config.yaml
model: "sound classifier"
dataset: "synthesized solo parts of chorales (CocoChorales)"
hop_length: 160
input: "log_mel"
depths: [9]
stem: "single"
head_dropout: 0.1
optimizer: "soap"
beta2: 0.99
shampoo_beta: 0.99
precondition_frequency: 25
adamw_lr_other_params: 0.0022
adamw_weight_decay_other_params: 0
Rows from block 5 of a small sound classifier, named by matrix and row number. Rows with one number belong to one channel. Each number is 128 + 24 x the weight over its row's rms, rounded and kept within 0 to 255. All counts start at 0. Numbers have three digits each. After the name is the row's rms in percent of the matrix's.
Before each channel's rows are labels from the 100 clips, of 14848, where the channel reaches its largest size: "responds to" is what is common among them. Only what is clearly more common there than usual is listed. The data: synthesized solo parts of chorales (CocoChorales). In brackets: how many of the 100.
# filt: filter width-3 conv (model.blocks.5.filt.weight, 128x128x3, each kernel summed), inputs 0-127
# gate: gate width-3 conv (model.blocks.5.gate.weight, 128x128x3, each kernel summed), inputs 0-127
# out: residual pointwise conv (model.blocks.5.out.weight, 128x128x1, transposed), outputs 0-127

responds to: cello (66); note A#3 (39); note A3 (35); note G#3 (28)
filt.55 109:144106152138177156100052143137142154112134122110081113115147119125132109132131134144096094190140150110134107108126182150149104103127128128105102118158144134117101122113118135108107123131100144162157101138115084106122123100143133104111155089103092176149126132132121086133118106137134086119133154154153116135128118145125128119170149149078186097146116145132074104138125164129146091136111
gate.55 107:115160118159112141145051104081146195147143130128118119136088116172083109145131136134134176135096122134146109141124159112118133113148120119096141133140129096175129121148117141180107121146158123135109129134143099162144156114139118137137125142154175135120097159111131112105143139107092140146091140113172163148135140069105128077111109147117097126128131129136157156111162110164117112101152
out.55 116:124180108111087140140168073098157106121109157117135116157133136122128181101090110126078136142127124114108093115110113088124109108132145179117153114115151114143101148173135144088124184130161120127153146110134167093111136127112135135072124137137189125149108109101116114140155127091115152139124074099117129126115166122121114120086119159152116130107118135140149112126100102153132145117096

responds to: viola (27); trumpet (26)
filt.37 102:134144141124133101141178167141091118123154092152146145138095133111107128149120094090129127141106138187115114124084117136085117144140092110110129106120126160133141091128123113093124174135132135079126119164131144147143144165097153138109156116168116120129112106140117072118126109155173223124115126131154106151157111128129130149138097136135102099161142130105142117120141104147105160161159
gate.37 100:139147195115125074145143157111086099144156101156142141179130083114150125122111127158104126145122130134117133131182080162139130118121108074114087112132097139138157183122180139123142145132122094142136106105070154130138117135116164124136109147172156127138096114143110148168138092148141149168138142132166140104118124123088111123148125121136110112130137162127120133117156134163099123142150
out.37 093:132093070140148137136049109127163157110117146140091125096182130122138132101140107122080096109110104145133159130159141120116118133107112116137110111129128123153101168146099162121115170134128160147118074134126128091153144123135111149098115112113119117113136119136087122160149114120128104134151157122165141142073124149079124140173104110123157104113145173128071113124157113134107135110105

responds to: bassoon (78); note A#3 (46); note C4 (38); note G#3 (29)
filt.12 093:152118089115133136107098143090132120130131155131134147117181146077138166129099169113177102101124133120169091147125118088122169148100118098148160119122110130137118157082099150109144144100092132116101178132115152095150135152142169113136149156085108091108153115144137141126128167139134096098134136143130085134162113160130125118138122126134163103124113124103122145080124125082157104082135
gate.12 091:116150135129159153135134123131139108127154115119153089125104069090161098116119118119144140164120137166126124121114085151086141122147119104132133129164121120123167113150070145098146162153141159110103096179117130155089146094104134101143105160145155080129115141144154105124139123169112148104152127133146120123103077102127139130145107183125163167130141134079124128114144096089109162110100
out.12 095:145122112114145175168146149132154163108133121163116119112117153129132120124121110153106131128083120174117119091124133117150130136128125166094202119170116118165123104119113146100150086127130091157130138107178126166123145143118118098105138142161112141134119100125119134136119118084138148094105113090142132115117167120097102129101158199130117108175175077135150164129121137158115140126111

responds to: horn (35)
filt.28 092:124112102148174144108139085137109115137171145124142093122109141123138130110096170108109135182126142085102117104123152101140144205153130158105127157100127144114099077139130141135126109161156125153126134141112145120148129116131119127125149130154073158157117138084095125123123123089140137130131166167082166089156103113122124096148130132166098075103110158137128112106131137122171107143132
gate.28 102:079177132127110154150144097107143114166144097124110123136159117137149070098154105174141130122159133147117091129114120117133150131134132163103165133143061148112104108137147094118136119159143137138107138126145159173132108104104157135080133169166151160133121115107147131172113139176141139142138144115105141093142116092156147082100095118148133100150156120101154109109101138104125150101126
out.28 104:102085090183125113132166143102136124129108118115136157083132124140101128119124115104109115131071144133113104125179130157143125155148104144145125131150122089153173128127126108160134169094127125112121136120109114159111137156135174115166144099104197098157134112120133165074127125107113157063111121125135140198120153133101132155118116136106126159119110104146109125128115107157143155131135

responds to: cello (55)
filt.25 095:156125075093129102147135139130121133190150123104118113208133136123060181133151148143137172133104140118135083153146143102126114112129134116148171122148104141119124151130114138077131071106135108146135158165138144156140112136109143134149152149116143095140136135110153143069107114111132135155141115142108136153093134123119104160150113115127070140119166163123132133148115095146121146135107
gate.25 092:156137127183153118120147100094138163165158134166110103151100116138183112133121111125133088144120103126148123098145137111104144127128064120126085148131193103129134120141146099157169125136115104128138116093149106102127151124130102130142119156173175134127129126162143128133103129114125152104153066140167122131141127058126105099150132111136137103159151117159127130096126138109094089112123
out.25 104:128137105132133122107166110153156161123105147127106111124119106153103111134112104075157095133148112115110102132158123137099169120159104132138093126142156106108123160163111156127146095176137127084179101140130191115132099125139157112184113149133129156131139103138146144136115127099081127103141136139131165126107120125116160096109100122129141084103121105158104126118127115147157151042150

responds to: viola (30); cello (30)
filt.23 101:174107115135102157134106192103115115123130089133121138135122134067131120102110109116165103153092087144145120153153092147144104141133112137157097160113186161135109111161151131103135135111198097098144095128126121155093148120116144130112133126093079115089135147139113111080139165121160119125121156112150121106126131113116102119137143121181143112134100129149115137169107101131163131135128
gate.23 104:118131108123135147142109136107173160132163138175121089115124140135135119121106117172120149153141135131166097143126145113134143136132137101128101144165111088103149108104129103197126124135090080174114096125107121112121127117138126100172137172167120166079096065099155136136096110155108137104128147157151165125124108117132125170119090140125097086148141107132142161130169141131132117111102
out.23 115:146174112160137137058173138100157128109092175147136134116127096157131127117148160134186142121131102089125136137134137093159129147178132167137144111119130119160131164066138136110121112124127115167132107177113149092149098116128109118132133107122160121156084111180107131099118116101110144156126111113100171147116118144127138140102082113108126125151119096146127109136157137145138107090136

responds to: horn (46); clarinet (32); note B4 (29); note A#4 (27)
filt.76 095:124115051133134131115107128135148114096138113114080102166137132135146121127136133098173133116152153179127151159123144088126156167122100125130114096127128117128116176137160087094134138090165133124152110130156145145159192187146130112136110104162133129131092112158150146133103148142134100104148127117132095119109117152107122146134128099122151094148134126132099133091132147154127145062169
gate.76 094:112192159098152080145150128127128148095126102160102141153180133129145136151179100119164110078107164164123140142145121124107121166113132115148109142129173159135091139090142088101114155108119152113161161122148126128117111155134141097080111135099145143129097100122121115117129141104165140102132096134127115125142122119158118086128156119167132088162144123090142090134144153100094128121149
out.76 098:097137099108114093100104120164163117149111150129144146107137197132130158104151061145177110122127101080095143130105090162117137150160148110110160156104127133130097113150116158137072159127091092135121137140078148117153125107131077122123131148093191120129146151119143155119134181147125124120122138129088124130146136131132120129119130160123152150147116135112174143142105135138127127112127

responds to: trombone (57); trumpet (28)
filt.97 114:167156111116088160111127153099205160135117108115147131123148081123143135167110125159128088169130131139111102122102133095082126073118122151079130139103135109083093125159136122125118181142149112088160130167119116136120129141140156132125095116122125094170149111136110137127093137147118128143144086153119119111132107143146109143172146158125109168149114089111093112122128148146155120133154
gate.97 107:181111081132122124130140152130150130073119138099126158145135078112160117097120095112139129125137156175121078109103155086131122148102152134106136127106128084099121116145158134160091136103162102136125113117139131124146145127147146157158140129169142097160104119103191151127106124137073103097135137134102106112137100137087176129150134149120109115158090124129152152146138107178113104122139
out.97 101:125126185119136154153127120167112106122120150178075132107135152080066157126161107128069138126148155127126152133138151150152142161111143131111154137125131111119138113134148142128148093105120143160134150145192101119130151104150134133181124114118106077091141128133135124125136134130143139131111112142127085164085130139124125102129062116138122160115128151118171132101125123088086144093108

responds to: viola (54); flute (26)
filt.15 092:121086121136124170077120081118142163173118086099054130155106120128114103157106143165104103120115164114106125153143145144167114134111177112150106134157122158142146136112154107141117100074137129148122148167121115101120137128118157103108113142188161125138139122122155101078088096130094139110107110095129138139135164119103135132135131119129131143077134170114137117097139132115135145140112
gate.15 097:111167146132128124125136111121129126122136121101132124114120042163128099156166140108081098128126119157111136127134081159110102123101132142141112123146148120139124134127107127174116153141145138092104104101111116124096131052130143103143125110165184115155107138147094103132158086139107187165106113139167149131099146131166127134124134084162103158107128119100124099142124098140107127109106
out.15 089:131150098154166153154149155128083102139093121153181130123110115134144135128149113112125164125154110150142075121158117179092128125163173151094118106119176147111098103135131156112106131094138192100182117140103124159098113128110086133141146116127131142149133125106143146151160134123152104131121134158123129134141116109167156147191093147117097117168132146102097124133113110150103129126142

responds to: tuba (71); note A#3 (31); flute (27)
filt.39 109:142148132155069133132137112164183116126140131146135159137151117145129122170171130130111133108108141123125177159128122116090145119112153154172155142158097112119135137079158113133137167124081097144106137080137156108151172117152165069144131148123134134090117150165122115129128090139166121136141169115125096133131145113107105110130172105119108161103126122118119188137129157140123155126157
gate.39 100:136149113126103099161161109125083116122092128177107165116128112126133147082140147150138123138148084120132093110138121105107144111106101091111142148127126106098131160113093097137182180143112121103101150069119127130093134122127141119125123120150140192117109124147149100105159113142124162143082100148171108157129095131129171160101155148103156117152120097142128157133155093147100137122141
out.39 099:078160126102140123187125114117108139136162111128128125113135131126116106138126129130122121144108079129123131146152167127128141160103115132106112083144117099112091115185115104123119164141156135112129142118098104130105117153148134144115135137057110142153150143148120127176141147163127159143107100159162134155096129150097176143121113154119149120163176097141087169174144107143135136190141

responds to: note C4 (28)
filt.36 104:090132135073095164132141107114124117174110128102142110142127125163099154126110098145139151122111128079126138128160163106098108135174105112136172166154126128113123123134102121162121180130162131130116114177107136115095102161085120086198195161112118100120135092099119123132118159121115155095106130180114117103131135140106124118153134120117128132127155168103142128136123136113118150137142
gate.36 101:119118108174143122108123120130156120101094115147150071124159143079138111139136115134106125095095149147163102124134090155105117117130143133109127127138120142127108135132164146099124158134138132128145127094104084115105122158189159173143104148123149141160154133161109153110132134164119138153120112145147106132140146087110137119140136162147085121156103160102144195075126112182104128076122
out.36 097:139154126123170165143132176112136156099159163126132097124139126159105136109138105131153111153140143113133125126120111154128126085151171103148086142099127125075089148135118119122190135075101120117108116147146179146084106089148124134075132137128107118141084123133158133147125089095103150124139117137149127153121139115168185163135146155155108142143115110113159113126120115117164106108089

responds to: trombone (43)
filt.108 089:162153119139113110121100167111102092094111142127143108116098138137125104130117141107130146128125152118146092110137103176164143141134119158151148145152126125123128135146123087132091093116112132120160088063164104172114120127129167082091110141115163133109154110155117148143147181133120135050131097098123120110095114131117114141158185128100150152160142175146137138135154155123111137121116
gate.108 097:119141107136148123159131114120159132099127127130077136175150119145134119079150093091079099111133143121126100093124163178128105108157097096144124123119146163148138154133190122100117123071105122119106131104154144127140132120115117121103136148139149138085124121150138110148129173170157151132139157142136102120125122113172084140135136096117134130121082154156167145137150083085173110126148
out.108 082:138135103159141087128110128179125075137142113083143151105158131094130128187108100116094139139123157120107096138130125110116129116131172081115123103102150131122131142094156138121101158150136151163133095134158117089141165101170148138116129149149111151135133135129136138074149156121125086180147129111087102146117150121075104124095107151164118117154122117146107114115133136177097126132092

responds to: trumpet (50)
filt.7 094:118151140097115126112090097144132103149104082141140135184138106153167118084109116080150115099121158111121141131118156152138154105111126138114134108122111102166135117128128128117092152091126184096130127171095165116153103102185104100111126090105155111055139099141138115137084099152158111162141159133137146103107109135113126111115120165128104099134089107141130139141107132123111127129147
gate.7 109:135088130125146151167097129122119143128180143120144128151152165147102080115102108162132122128163117129122119141156147134123116073166130129083134173128137098137091141153177087170140140157097129168130128154154137128137145154161120110136106117101142131118101119084143163142110134117109106144097139155118069116110112084160147166108143109118135159143141140108137098144157110082092153151134
out.7 095:125097079055141087142107114150123128127138110065147137185142124120157129127134098147123134122125144112136145136101127175065101134144158093126122095097118168126105122120130163091137093120085132099137088122158168124122101118116125122125143121141100147075138095115160143116110106163120174116165144131137107104097130102099121117140111143147110135131103085138115133145104131136160114128152

responds to: tuba (27)
filt.103 103:140167156125126138127167135141110150079108138145168182103133161092130093148113117103118107119131120120162176130124110176085134110071142088140159144104167129099143130115172150112144103119147139111108117138084104131152152112156140155091110098132097096151149112143115117131134128117081139127151139092158107113139108138123107169097140152133140135178120074123144139123091135132148100111135
gate.103 100:131142122150103116133151100157176149115121154122123136066146136130124079127124123137090122114078123179151093117160147154173129115109118119109105120127114069162143115132152149096156125146153106119091084106080098152112136083163165094125118101126115131142124132158126112118144152112079126133141102102156095146126162093111110131136146141162105120143101098099113162115107122148139105103145
out.103 113:148114168129158079131138108106156077133114154126132111144130097127112111106145150094181124141172090109119130106113162111156120158152111184139089126141110072111149138130134129132129146085084142140113111135118091114150173181106116093114068103128145137147140109136094135143113135127179129116101134114096151118098120150164131116180118123118146096121139131152104126127120148145099153128143

responds to: tuba (58); horn (29)
filt.88 115:086113102154133108132138128131086138075100091146106145133114106088140082110129124128109136157144140150068132069137127105146109116086160158123148079130135156089132167153114116122114129113113195126144114093136145128129156148132129135124143098137129140154160140109128146133122076153119161154076126130140155126117121178109124151124139120156093171144157168147116112102144109143133115109105
gate.88 124:081133090136149127131113111101164141128100109154099139184181126093140095176143157118153124191134124134098109134148111115124104151125180116112132133131116138129125102100129087122120121110142092143144167141137129107149114157118146124086142102108177142072100101078121145100153106133126095123104160138180166131125137144116127121119100160105134150119127086120142131085143109121101139124140
out.88 106:113118096089094101135131095150109140142165099092137184127109129159142170151142128151113089137121126149133126153105113131103107129098101130165143135116122112144126130125127141167124137185137149113132149111087100118143114139132112148104125125154139082117138108193136150129123141122121148143180117127114092112133111113117124093092128174158133077137158085145126176148077108118138184128100

responds to: tuba (42); flute (25)
filt.35 099:105156140129131162124151136176120123132111165110109134131131116163096139139144135095135136093163142151104139115099111157093101126148134114133177176097097130141127106118205135154127131103083151155134099106137156120139143163145158146135131108117087129141161122092124101088161147094102132134165093115150101105106122101148113090113149095163135168152155126078132105133155143122141116135161
gate.35 091:120211129117120103084185096080155113127092083137121133153141119108120127093161096147113104124112104119116126135128130122097112133115126105153132115157132120117167149120107115142109120125134111086118108137110150078131102122156114105094126084119159088088124149124161120129132115123136154130114104105144122128078140106102123158125118137142104080132111130111129050144149103158112089134148
out.35 091:164093129125131181110119107111090125120088095125164087116140103125118147163135091135109119130125119101160149129135119082117118104124138125129108089117139119134076115125111148076157123142108162072107145180125131125137135134100146118084156183175118125106120104137131148110087114130153135114134123138119114132072123165104120168162146117110105118148097127162118128171099123155172112139121

responds to: bassoon (67); note C4 (38); note B3 (36); note A3 (29)
filt.54 090:079098119128167176139129110089147109128150151149133106142118101111128118151108161117177153145130127131141110121130117116130150145098122127090155125140096144177102098124099158123143168173151121124119159162149125137123113126078103107163136154148156118121146140135095137130153118113135125099160205111140129115098124171114177121140139086139127126103172112154115156165117128109079146159123
gate.54 096:092146118116168123102126111118135108136126151149147133137154128124171108083106114144156156147074117106154079093123154089096108124093136117116153090165111137101169116142126124091108128112160143167082141130136139131121140128141136094112102121159161132113143139147111085139126126118124107142094174140157166160117159123144124109135116091127097143112084166124147118081145133106069094134097
out.54 099:110101144136145160126139129145157124139114126148127130131115138098134122083157105141133128132126107165165119109087128082107138103125129146081196142186151151115127091147134091112115115131119107165117091153106156132137107127121128117151076167133143134099115097080109139110126101108149112132111145168130175143111144119183096136132115153105157107140127166133146101149183116153146083102129

responds to: cello (43); violin (38)
filt.96 095:150166116166099147118138127169135141091118109136129133084155160136122152089120134106136115139092128094153137084141156130176120118122169175154123125105149144109165105131088111172105127119110090102092103123111155118141101147116142131091112102111113109158131108148113124148151153110119140115168122153132073118150115117147176129171090086122107074144129112106122142129121155128161137172139
gate.96 103:171128096088143107131126094097126148095125159118143138111140128168162123120153092098112138136135120145120150154110120143152130108113127152098129152126103159136111138140095116095137141179142133113128108137145098111112152173116107108098084113099121130107109138088130122160095099146112099157114124135109122099100074197174104162138104123109097138165166109110138116074163143155145103110112
out.96 101:102088143147129070125126105102109134127132128122114159144120121122104136153144125136103110111127087116135186189091164147132111134130100125085095173097098124128140112154146107110149151112130113136133131163106089115144170097095137136127138106145096129102143128116193143172097143101136153130113140143122149120112177138199105124112089125147117143176162142155118143108131120157120133137131

responds to: horn (39); tuba (35)
filt.38 087:123121057151068091142125100153163123115086093117080081151121147095117138130111132097147104115120129111154095143146136150132116146105103152147147082159150144148158131141096125124089176123137137158166128143141098134150107174160134109152145125171154107143140118130163157108133132135136119089143152116091143171137100140152153116106139160123130123138133146167113157118116166143160132124112
gate.38 093:112133084104139094126143090142142125133124110166109129176146105132119122131153126122111145113140167132086156157107143115092141132044129090114117132149165152089100111114128124132082144119091137140150109119180187126175113106129130123122151154116162157137122118124140170099142118127114176139158112114118143092139142141166101105111096094122188152136112129119132125120123125129095109132157
out.38 104:134174105094104138114130113201125114121091096111133131125141177147124129101114089141114162134175126124145127137118115179139137129134145111136104154116120146108089116099130125119138119122104104110132134129111165177134154106153114105160112134137111101164138125142157113124144155074119127114142126098162115110071142164151129204148130178108119111126158123109098159103111138159125128105086

responds to: tuba (26)
filt.62 108:094082161098108136110133148118130106121094120102115126127119097089159103133120120110131089132131089161125087138113135149101139128151164120174133112143159116107133187131147139115095118122165136116118133121126144145142154130143134165104107119086105095082134142165124116117105119175155140110102124119145115126093169105153150124146095129163186111100126114105092061095088112116103142109132
gate.62 108:117116157131160131138124110095144112094111137103096103120119121148145126113173093136125161157145145169122130141127177128141086123161112167113125110172147143145111125147153128122153129151123110134109155165151118147150097135123116091129086180111145178158166080153144126100120117147110113151089181144119145165138102093143142101150144166104070113148126118129124112189133125110136155136140
out.62 115:119128125143103094149111148112128143140160127137102162177175131176125144134146153130143095094153144142113120079077072148130063135115118107162150097130104145123102079135120093135147107148130153096102119150131113154126089115132136129145146080130121105169139110145124112124144194164119118115139134143087126112138106109133150123115165176138126120130125108137177152088156118128121142111121

responds to: bassoon (35); trombone (34)
filt.92 102:174129146126112107157124119126124183142085163160148145170122130148118112142134160129091164076128097066124089149124134152126122115186116117138131132135110117093132100121119099119168138111169143108143124120142136141152128129074171138136159114159146127097122123106129138118113179169146117115146080146127104134142156136115147149080150112137132115124133110145091126131145074162125127116173
gate.92 101:107155124136103167135148081117099109133182138115090088121120136099129133130130118143134156157114109142097105162139119117137137118119121086120138134076168109090079108168111208102138115176126113112136117154153080121117122157109115135115083154128158130145165121132149111103145114142131129103100143112128148142148130148125127114135143114092125075141153145164147131154110107088095164141154
out.92 094:144135107107140112122095116106095132121149137113148141117112142145135151135153109134108126160125186146075129101163133139097126132140123124149161147133119125181100119182161097137114129100131121126139135125121092093119150131135127107121126119099152129130187165152180101096138104108147142101166136130095125154144106147133108158154078136141089157162133124112145091133118155098107085176065

responds to: horn (83); note A#4 (36); note B4 (35); note C#5 (27)
filt.50 098:133144083124124136132134120158098178095115105166121109128128140119114161104111114185154154122129073110163096157127110113182102109138128125156128175119137137114136149137139135076123140178124099163130142109122144168161175154180142136085128159140102119091136134164121144144108174157131156128165081161148124143093106134102112130104116129134143123110147144142120133163104124134143121112128
gate.50 091:123131126134116090158153145105136162104162128111121115152099121117111118083165123152142111138151093147096111144134110113118114132103169116124126137112136154150134132150118120131151109130141119115142132133169169116149140134185103116062069172122111146112129136167139123124124178139109136130157123154135069112090093115156172116085079116095154127142112146156146136169094140117088125097110
out.50 100:116123149170143098155142139119179108173178090107153102139111150116132151109122131077158120167171115117149151135141116135099139140153108098130127112149127154177140124136084160135123107121163114193175166121143095151099140160128126144140139135137185135144101131103107131138168146135133116146115138125124120092133115168106118102120128133113121115135148133144090120058115141112118103132168

responds to: trumpet (44); oboe (26); note F5 (26)
filt.102 092:128137127108155145153115119125104140101125155145130107148162133139068127109108089159135126107122147123169167158144113109103132183090124097134081113135150158112152132154090137111102089111123096091107181119103168117111108163132114111129155082160156138148134157145126106139151115121182119131143105126135132170110130124106172157114157118123135098116142086114131161140132158134135182129167
gate.102 088:134139112166130127133171157144129089109131139156132138147132109109097163116136126168135109146155121113122086107157155114155153123127089159140145144157134091114134182131115167152095090126138095103117106115138123130156100145116138137142135076171126111136135132138078118085112154123149092141159141119141078145147138105090154108123140065170127087145146145116136093114160106141117125154078
out.102 099:140147124096137176129111092128146107098159068139111137087113117137099130153116125161090127128092101130137126122118132129103173129111133117175148120133106116134187111132118120157164120152120158135139119128170120135154117122198126124088165147102069075123128107149087118122165134165125132139101142171155113104144176118106108142141175144135108105140106131124125115129104121111152134133098

responds to: viola (44); flute (43)
filt.17 096:166131140116165142109106144142149114140119120106122142116116118125141094098128116120130121126086201103132165125180142117099098139177147086139096101132166136131116142128081132141115158119163151134134128129080097147143155105161120126099085102154092094136157121122146149158127145098140116096139148085086175129106157122130141155149118145117128136139137161089095121147162127097148177137143
gate.17 090:109131168122145133124149077107111107151130122114140107123172100135140114088194108125115088145146128139067163164158155097119121098115165160117087109138121143111137097149142104155131118140110128109124129087087142157146067153116102158153121106133118136121097129174105147083101119102134154150120134091146090157117108136139130145097130101131174166127124151116139131105129101131102118124153
out.17 093:143119082117098105158118103163165086109095109151115091151150162138112151137133072114140157111145128140123099137101117135172118151131106109151090110164138098134144103148123118131124155138114137143116078131120116153102152099123124077145105133145129138135089129159101117092162127110154162119073121120119120098122118138191153119111147111086124094141128119096163134101086115122168107159124

responds to: cello (35)
filt.77 115:123128115156186129120153135101141081172141141111115161105111102109099078116105113074112057125136097134062140147154108109140148144102146165145101113118139129152116117133119147132119149112083140120147100128164101090128119137151115146111118116152130122125119133169119113103106167094141089123097130131120111098136119103102126105140116124168149119182177147146106145119127145159153150148114
gate.77 114:101104099153140094102128126154167157123145145168082133121117120116133144103149161128102123103119099139162104141140122143111103159125141129159107110134104085115108201149142124123108099120173094129108135089114168124115141150138144131102146149150123121132161147100152147137104101154175140186101101152131092124124113124059112123102096118124137168123156118130163104098155115132095139105108
out.77 103:132132107097107107093105084138128111129135147139187075154114164144112128075105154148130161158105160112156141125119126119166150083125114133130118149112087098107124139138184124125140171137140114175149172121142155096089189155165141127140120150122172114141141138091113169145153135161101108132118107131131112145093130132148106141128153171125118140101115135143112148127134171140134107145127

responds to: horn (87); note A#4 (37); note B4 (28); note C#5 (26)
filt.0 097:142129159128109115155159132115153120109104131154105105117134074104106163161129125116190126129142139146143128186141145156130174091155145117124138136100127124150130135138104129115157117129131119167119159130148108153145136125186094121124140138166157109142124184147168095154135190110162107146098101112151138119103136157135138087157127076118123118139160127173127120137119132153147179117096
gate.0 100:128149137102093137145095103145132160102118141114112124144131159135137101141206104177155078163129110141122097163142129112104136129117160117090121134149111146116117108134146078103118121131119093173149106148151132126157111139176151149082127162143147163157146082133142115174155149122116133137153131118074108109153108130132121118152105113143120164154127151142141162129095146111089150092110
out.0 095:121152096143117125115141138134140124115107118142128101121128152169131182143148110110077172098118139158162143125144115078107162127109155134144151110136191161116121114115152109150115125127115113114180164163095080124151143135154117135124117144134122116085096103117129150175150131122155103144127113143128113074101149125140129129113131167107093145175152139113138089085135118155093092119082

responds to: bassoon (44); note C4 (33); note C#4 (30); trombone (29)
filt.47 085:118120132100130112110150115157128094132169088124160145141146083115108150132113154145147104102142167178112135116112101110106142119126123186128159065075125124163147092099156110114145137163115133119122113121149164084145156139119095161136153146122148150160092150144147141147146172111102144123184138149147164129118148133174070155123114125099101106148124145139124128124134104133130099138133
gate.47 094:137158127143181087113123119078109142138170104130101108123114121176109083121152148156147132126120132142133095092117127107097135113128082146116123137127105132098113125130161180121068073138127136128111136081114118127140134112112126115127112104132122129129163126129121167136101131123180161110160155091114106134113131135144094135134143158121111071132114156149099159084099085151096087140155
out.47 100:077090127120120152124109092114106091117151120123115150178127103083128089151144140144110136104123117136142116143110074153128130080159138197140156143106103094152121092135103125147100100158145132152132076172120088110115140148096115125148112143142143194127118104112105123145182113115088161133102136108115136133113149122093125114146157115102087126114141116142125141134139117107159113145128

responds to: trombone (42); trumpet (34)
filt.67 106:184160145138115154118069080138159140073161160111089115144113103145126127116154118142137102153123103151119116070117158132158148138160125165158140120150150106136155150132130091133111157117111144109149132146124105164135124131076168113134152106131109131169166162131137089160135138108109154123099126134096126111133083113127127168146134108160068147086134091124135130124118121123156115125119
gate.67 092:111151135151103094121112078114128153175164149114137124150161115092141106133171134135124127099110112121116082160105147137136073176126125103057133102139093110159120113127119101156127128134117079129119116121125113129127113123182126111138138144138164136157112119166148159128129098148110125122123135069072099105101132113112121108111133117118082119122123171121155136095148117125140066128123
out.67 092:106114144126099109077142129140096170166143122097140146065125144129144126136115135142155132122126102138146174182130087125084130151086167115129111091125121163116120120105121129114193084165132124106095126120131128086108119111098086150128112129123118123099088141085143107105128110114148134130127126148159122107133142134109160119087172167090114136146145163143147087144165120135111116133147

responds to: flute (38); tuba (29)
filt.46 094:166121096145141110136150154125091107147106109163126126139111161149111135141151118124181124139093107178102131139142138155116152163107138070159109119154122095159125173090117168129155123102180122111108149095104129106106137107121153137153135149164127135118125070094147098134139136140107145116118153135127084103156158112117081153083178169124132112136121123134120120120144122081148118129154
gate.46 093:104131129139169122124133089111135111155147137091134078127115116102166136082094174115131104085134140125074176125140129113133127113091125123124099124152116146113147101172088126120143135135082129111119116106139131156131139193097121110157130120116114140131149151142144110119126119131097128172111055166174144109129092151126131109158114106087129142179152128170138140100136117155113135147124
out.46 107:152132109097115109119131110104106158136115097122136111113130082111137104132122099057123139150136161160087124099158106139146075119190119174125107114124143131110141144137098134165114167123096133177162128117158128130134108140118118119169092110124110116161135183190123137130129128119124131111122087128120165187120119127089178154171132109107150118117131107106133115125117124118149098135126

responds to: bassoon (42); flute (27)
filt.53 107:127106124098157119086092132128126124119130181091135152107136111107102117122167118159097138134128118088120085086134152130172138128126130137134131105153103135155170128115085118117134130139130135140152113127138111102103116118116116062145098107153134130180114151127145180204126105125139125134114141102144115205118091103120111148145123098089134137135101121112128129135109109096126077142160
gate.53 111:162073139102140129091081104130126157131085137138134124169136134114103113099149113145143160113118094110131107105112126114143137148104161116132134119089144115145172102115091177145119108129156070111097107176122119113139158117084139133141129148114131090123105079113132125147109085120112150155111141089135093165144128118080100126142136106130122126125106099179125140092141098125081099140142
out.53 100:110086133125154149121162147133130115162197140145145141143116085116173172139151122133130129144124092144140127147101093142099126169118128138096141135117139138173140130135136194098128129130143153120084170154137131150141160129141110165155179111153163102111115157120117098100120143132168177134110152134150116079130094153111123144120132155135141161130150139154106131126201144131141137130122

responds to: trombone (26)
filt.79 093:107119079116140178084158144138117139141107141093115088139162114139101125165107130134118110128136116126131157170144121112142130105139120123103141125099120148132140092107148162172087101143109128131135164143119125119138099115144133119156138133127167179131131120110162129124118131064079107103172158134128125123117096133093149184141142137138110110128091177130140169142155173142171129138071
gate.79 091:183113167142170095141084082163084105119156127123120137165112120142129085100097134112139083126122103119106133084125119145135099114133126134145102120145167139134153181131168155164101137161181157119103125089107096128128135143124132118088133108153145152114140139115121122135129157143140127126114131099100152089094143115123130171142128100102161098153155129127132102109086133131114082089143
out.79 093:099180112134100088135119177130133100130126106166160132122103105152139130125142133106154149108122137154095101092141079112128125134131100135172135120119127133163157119159100072126134116105138101122135056119147074134125123124118122140113130141129148131112139121146116134099125127179183157139163106082119126125128167132142112127105153113130124155141116069169113099132110060141134113121144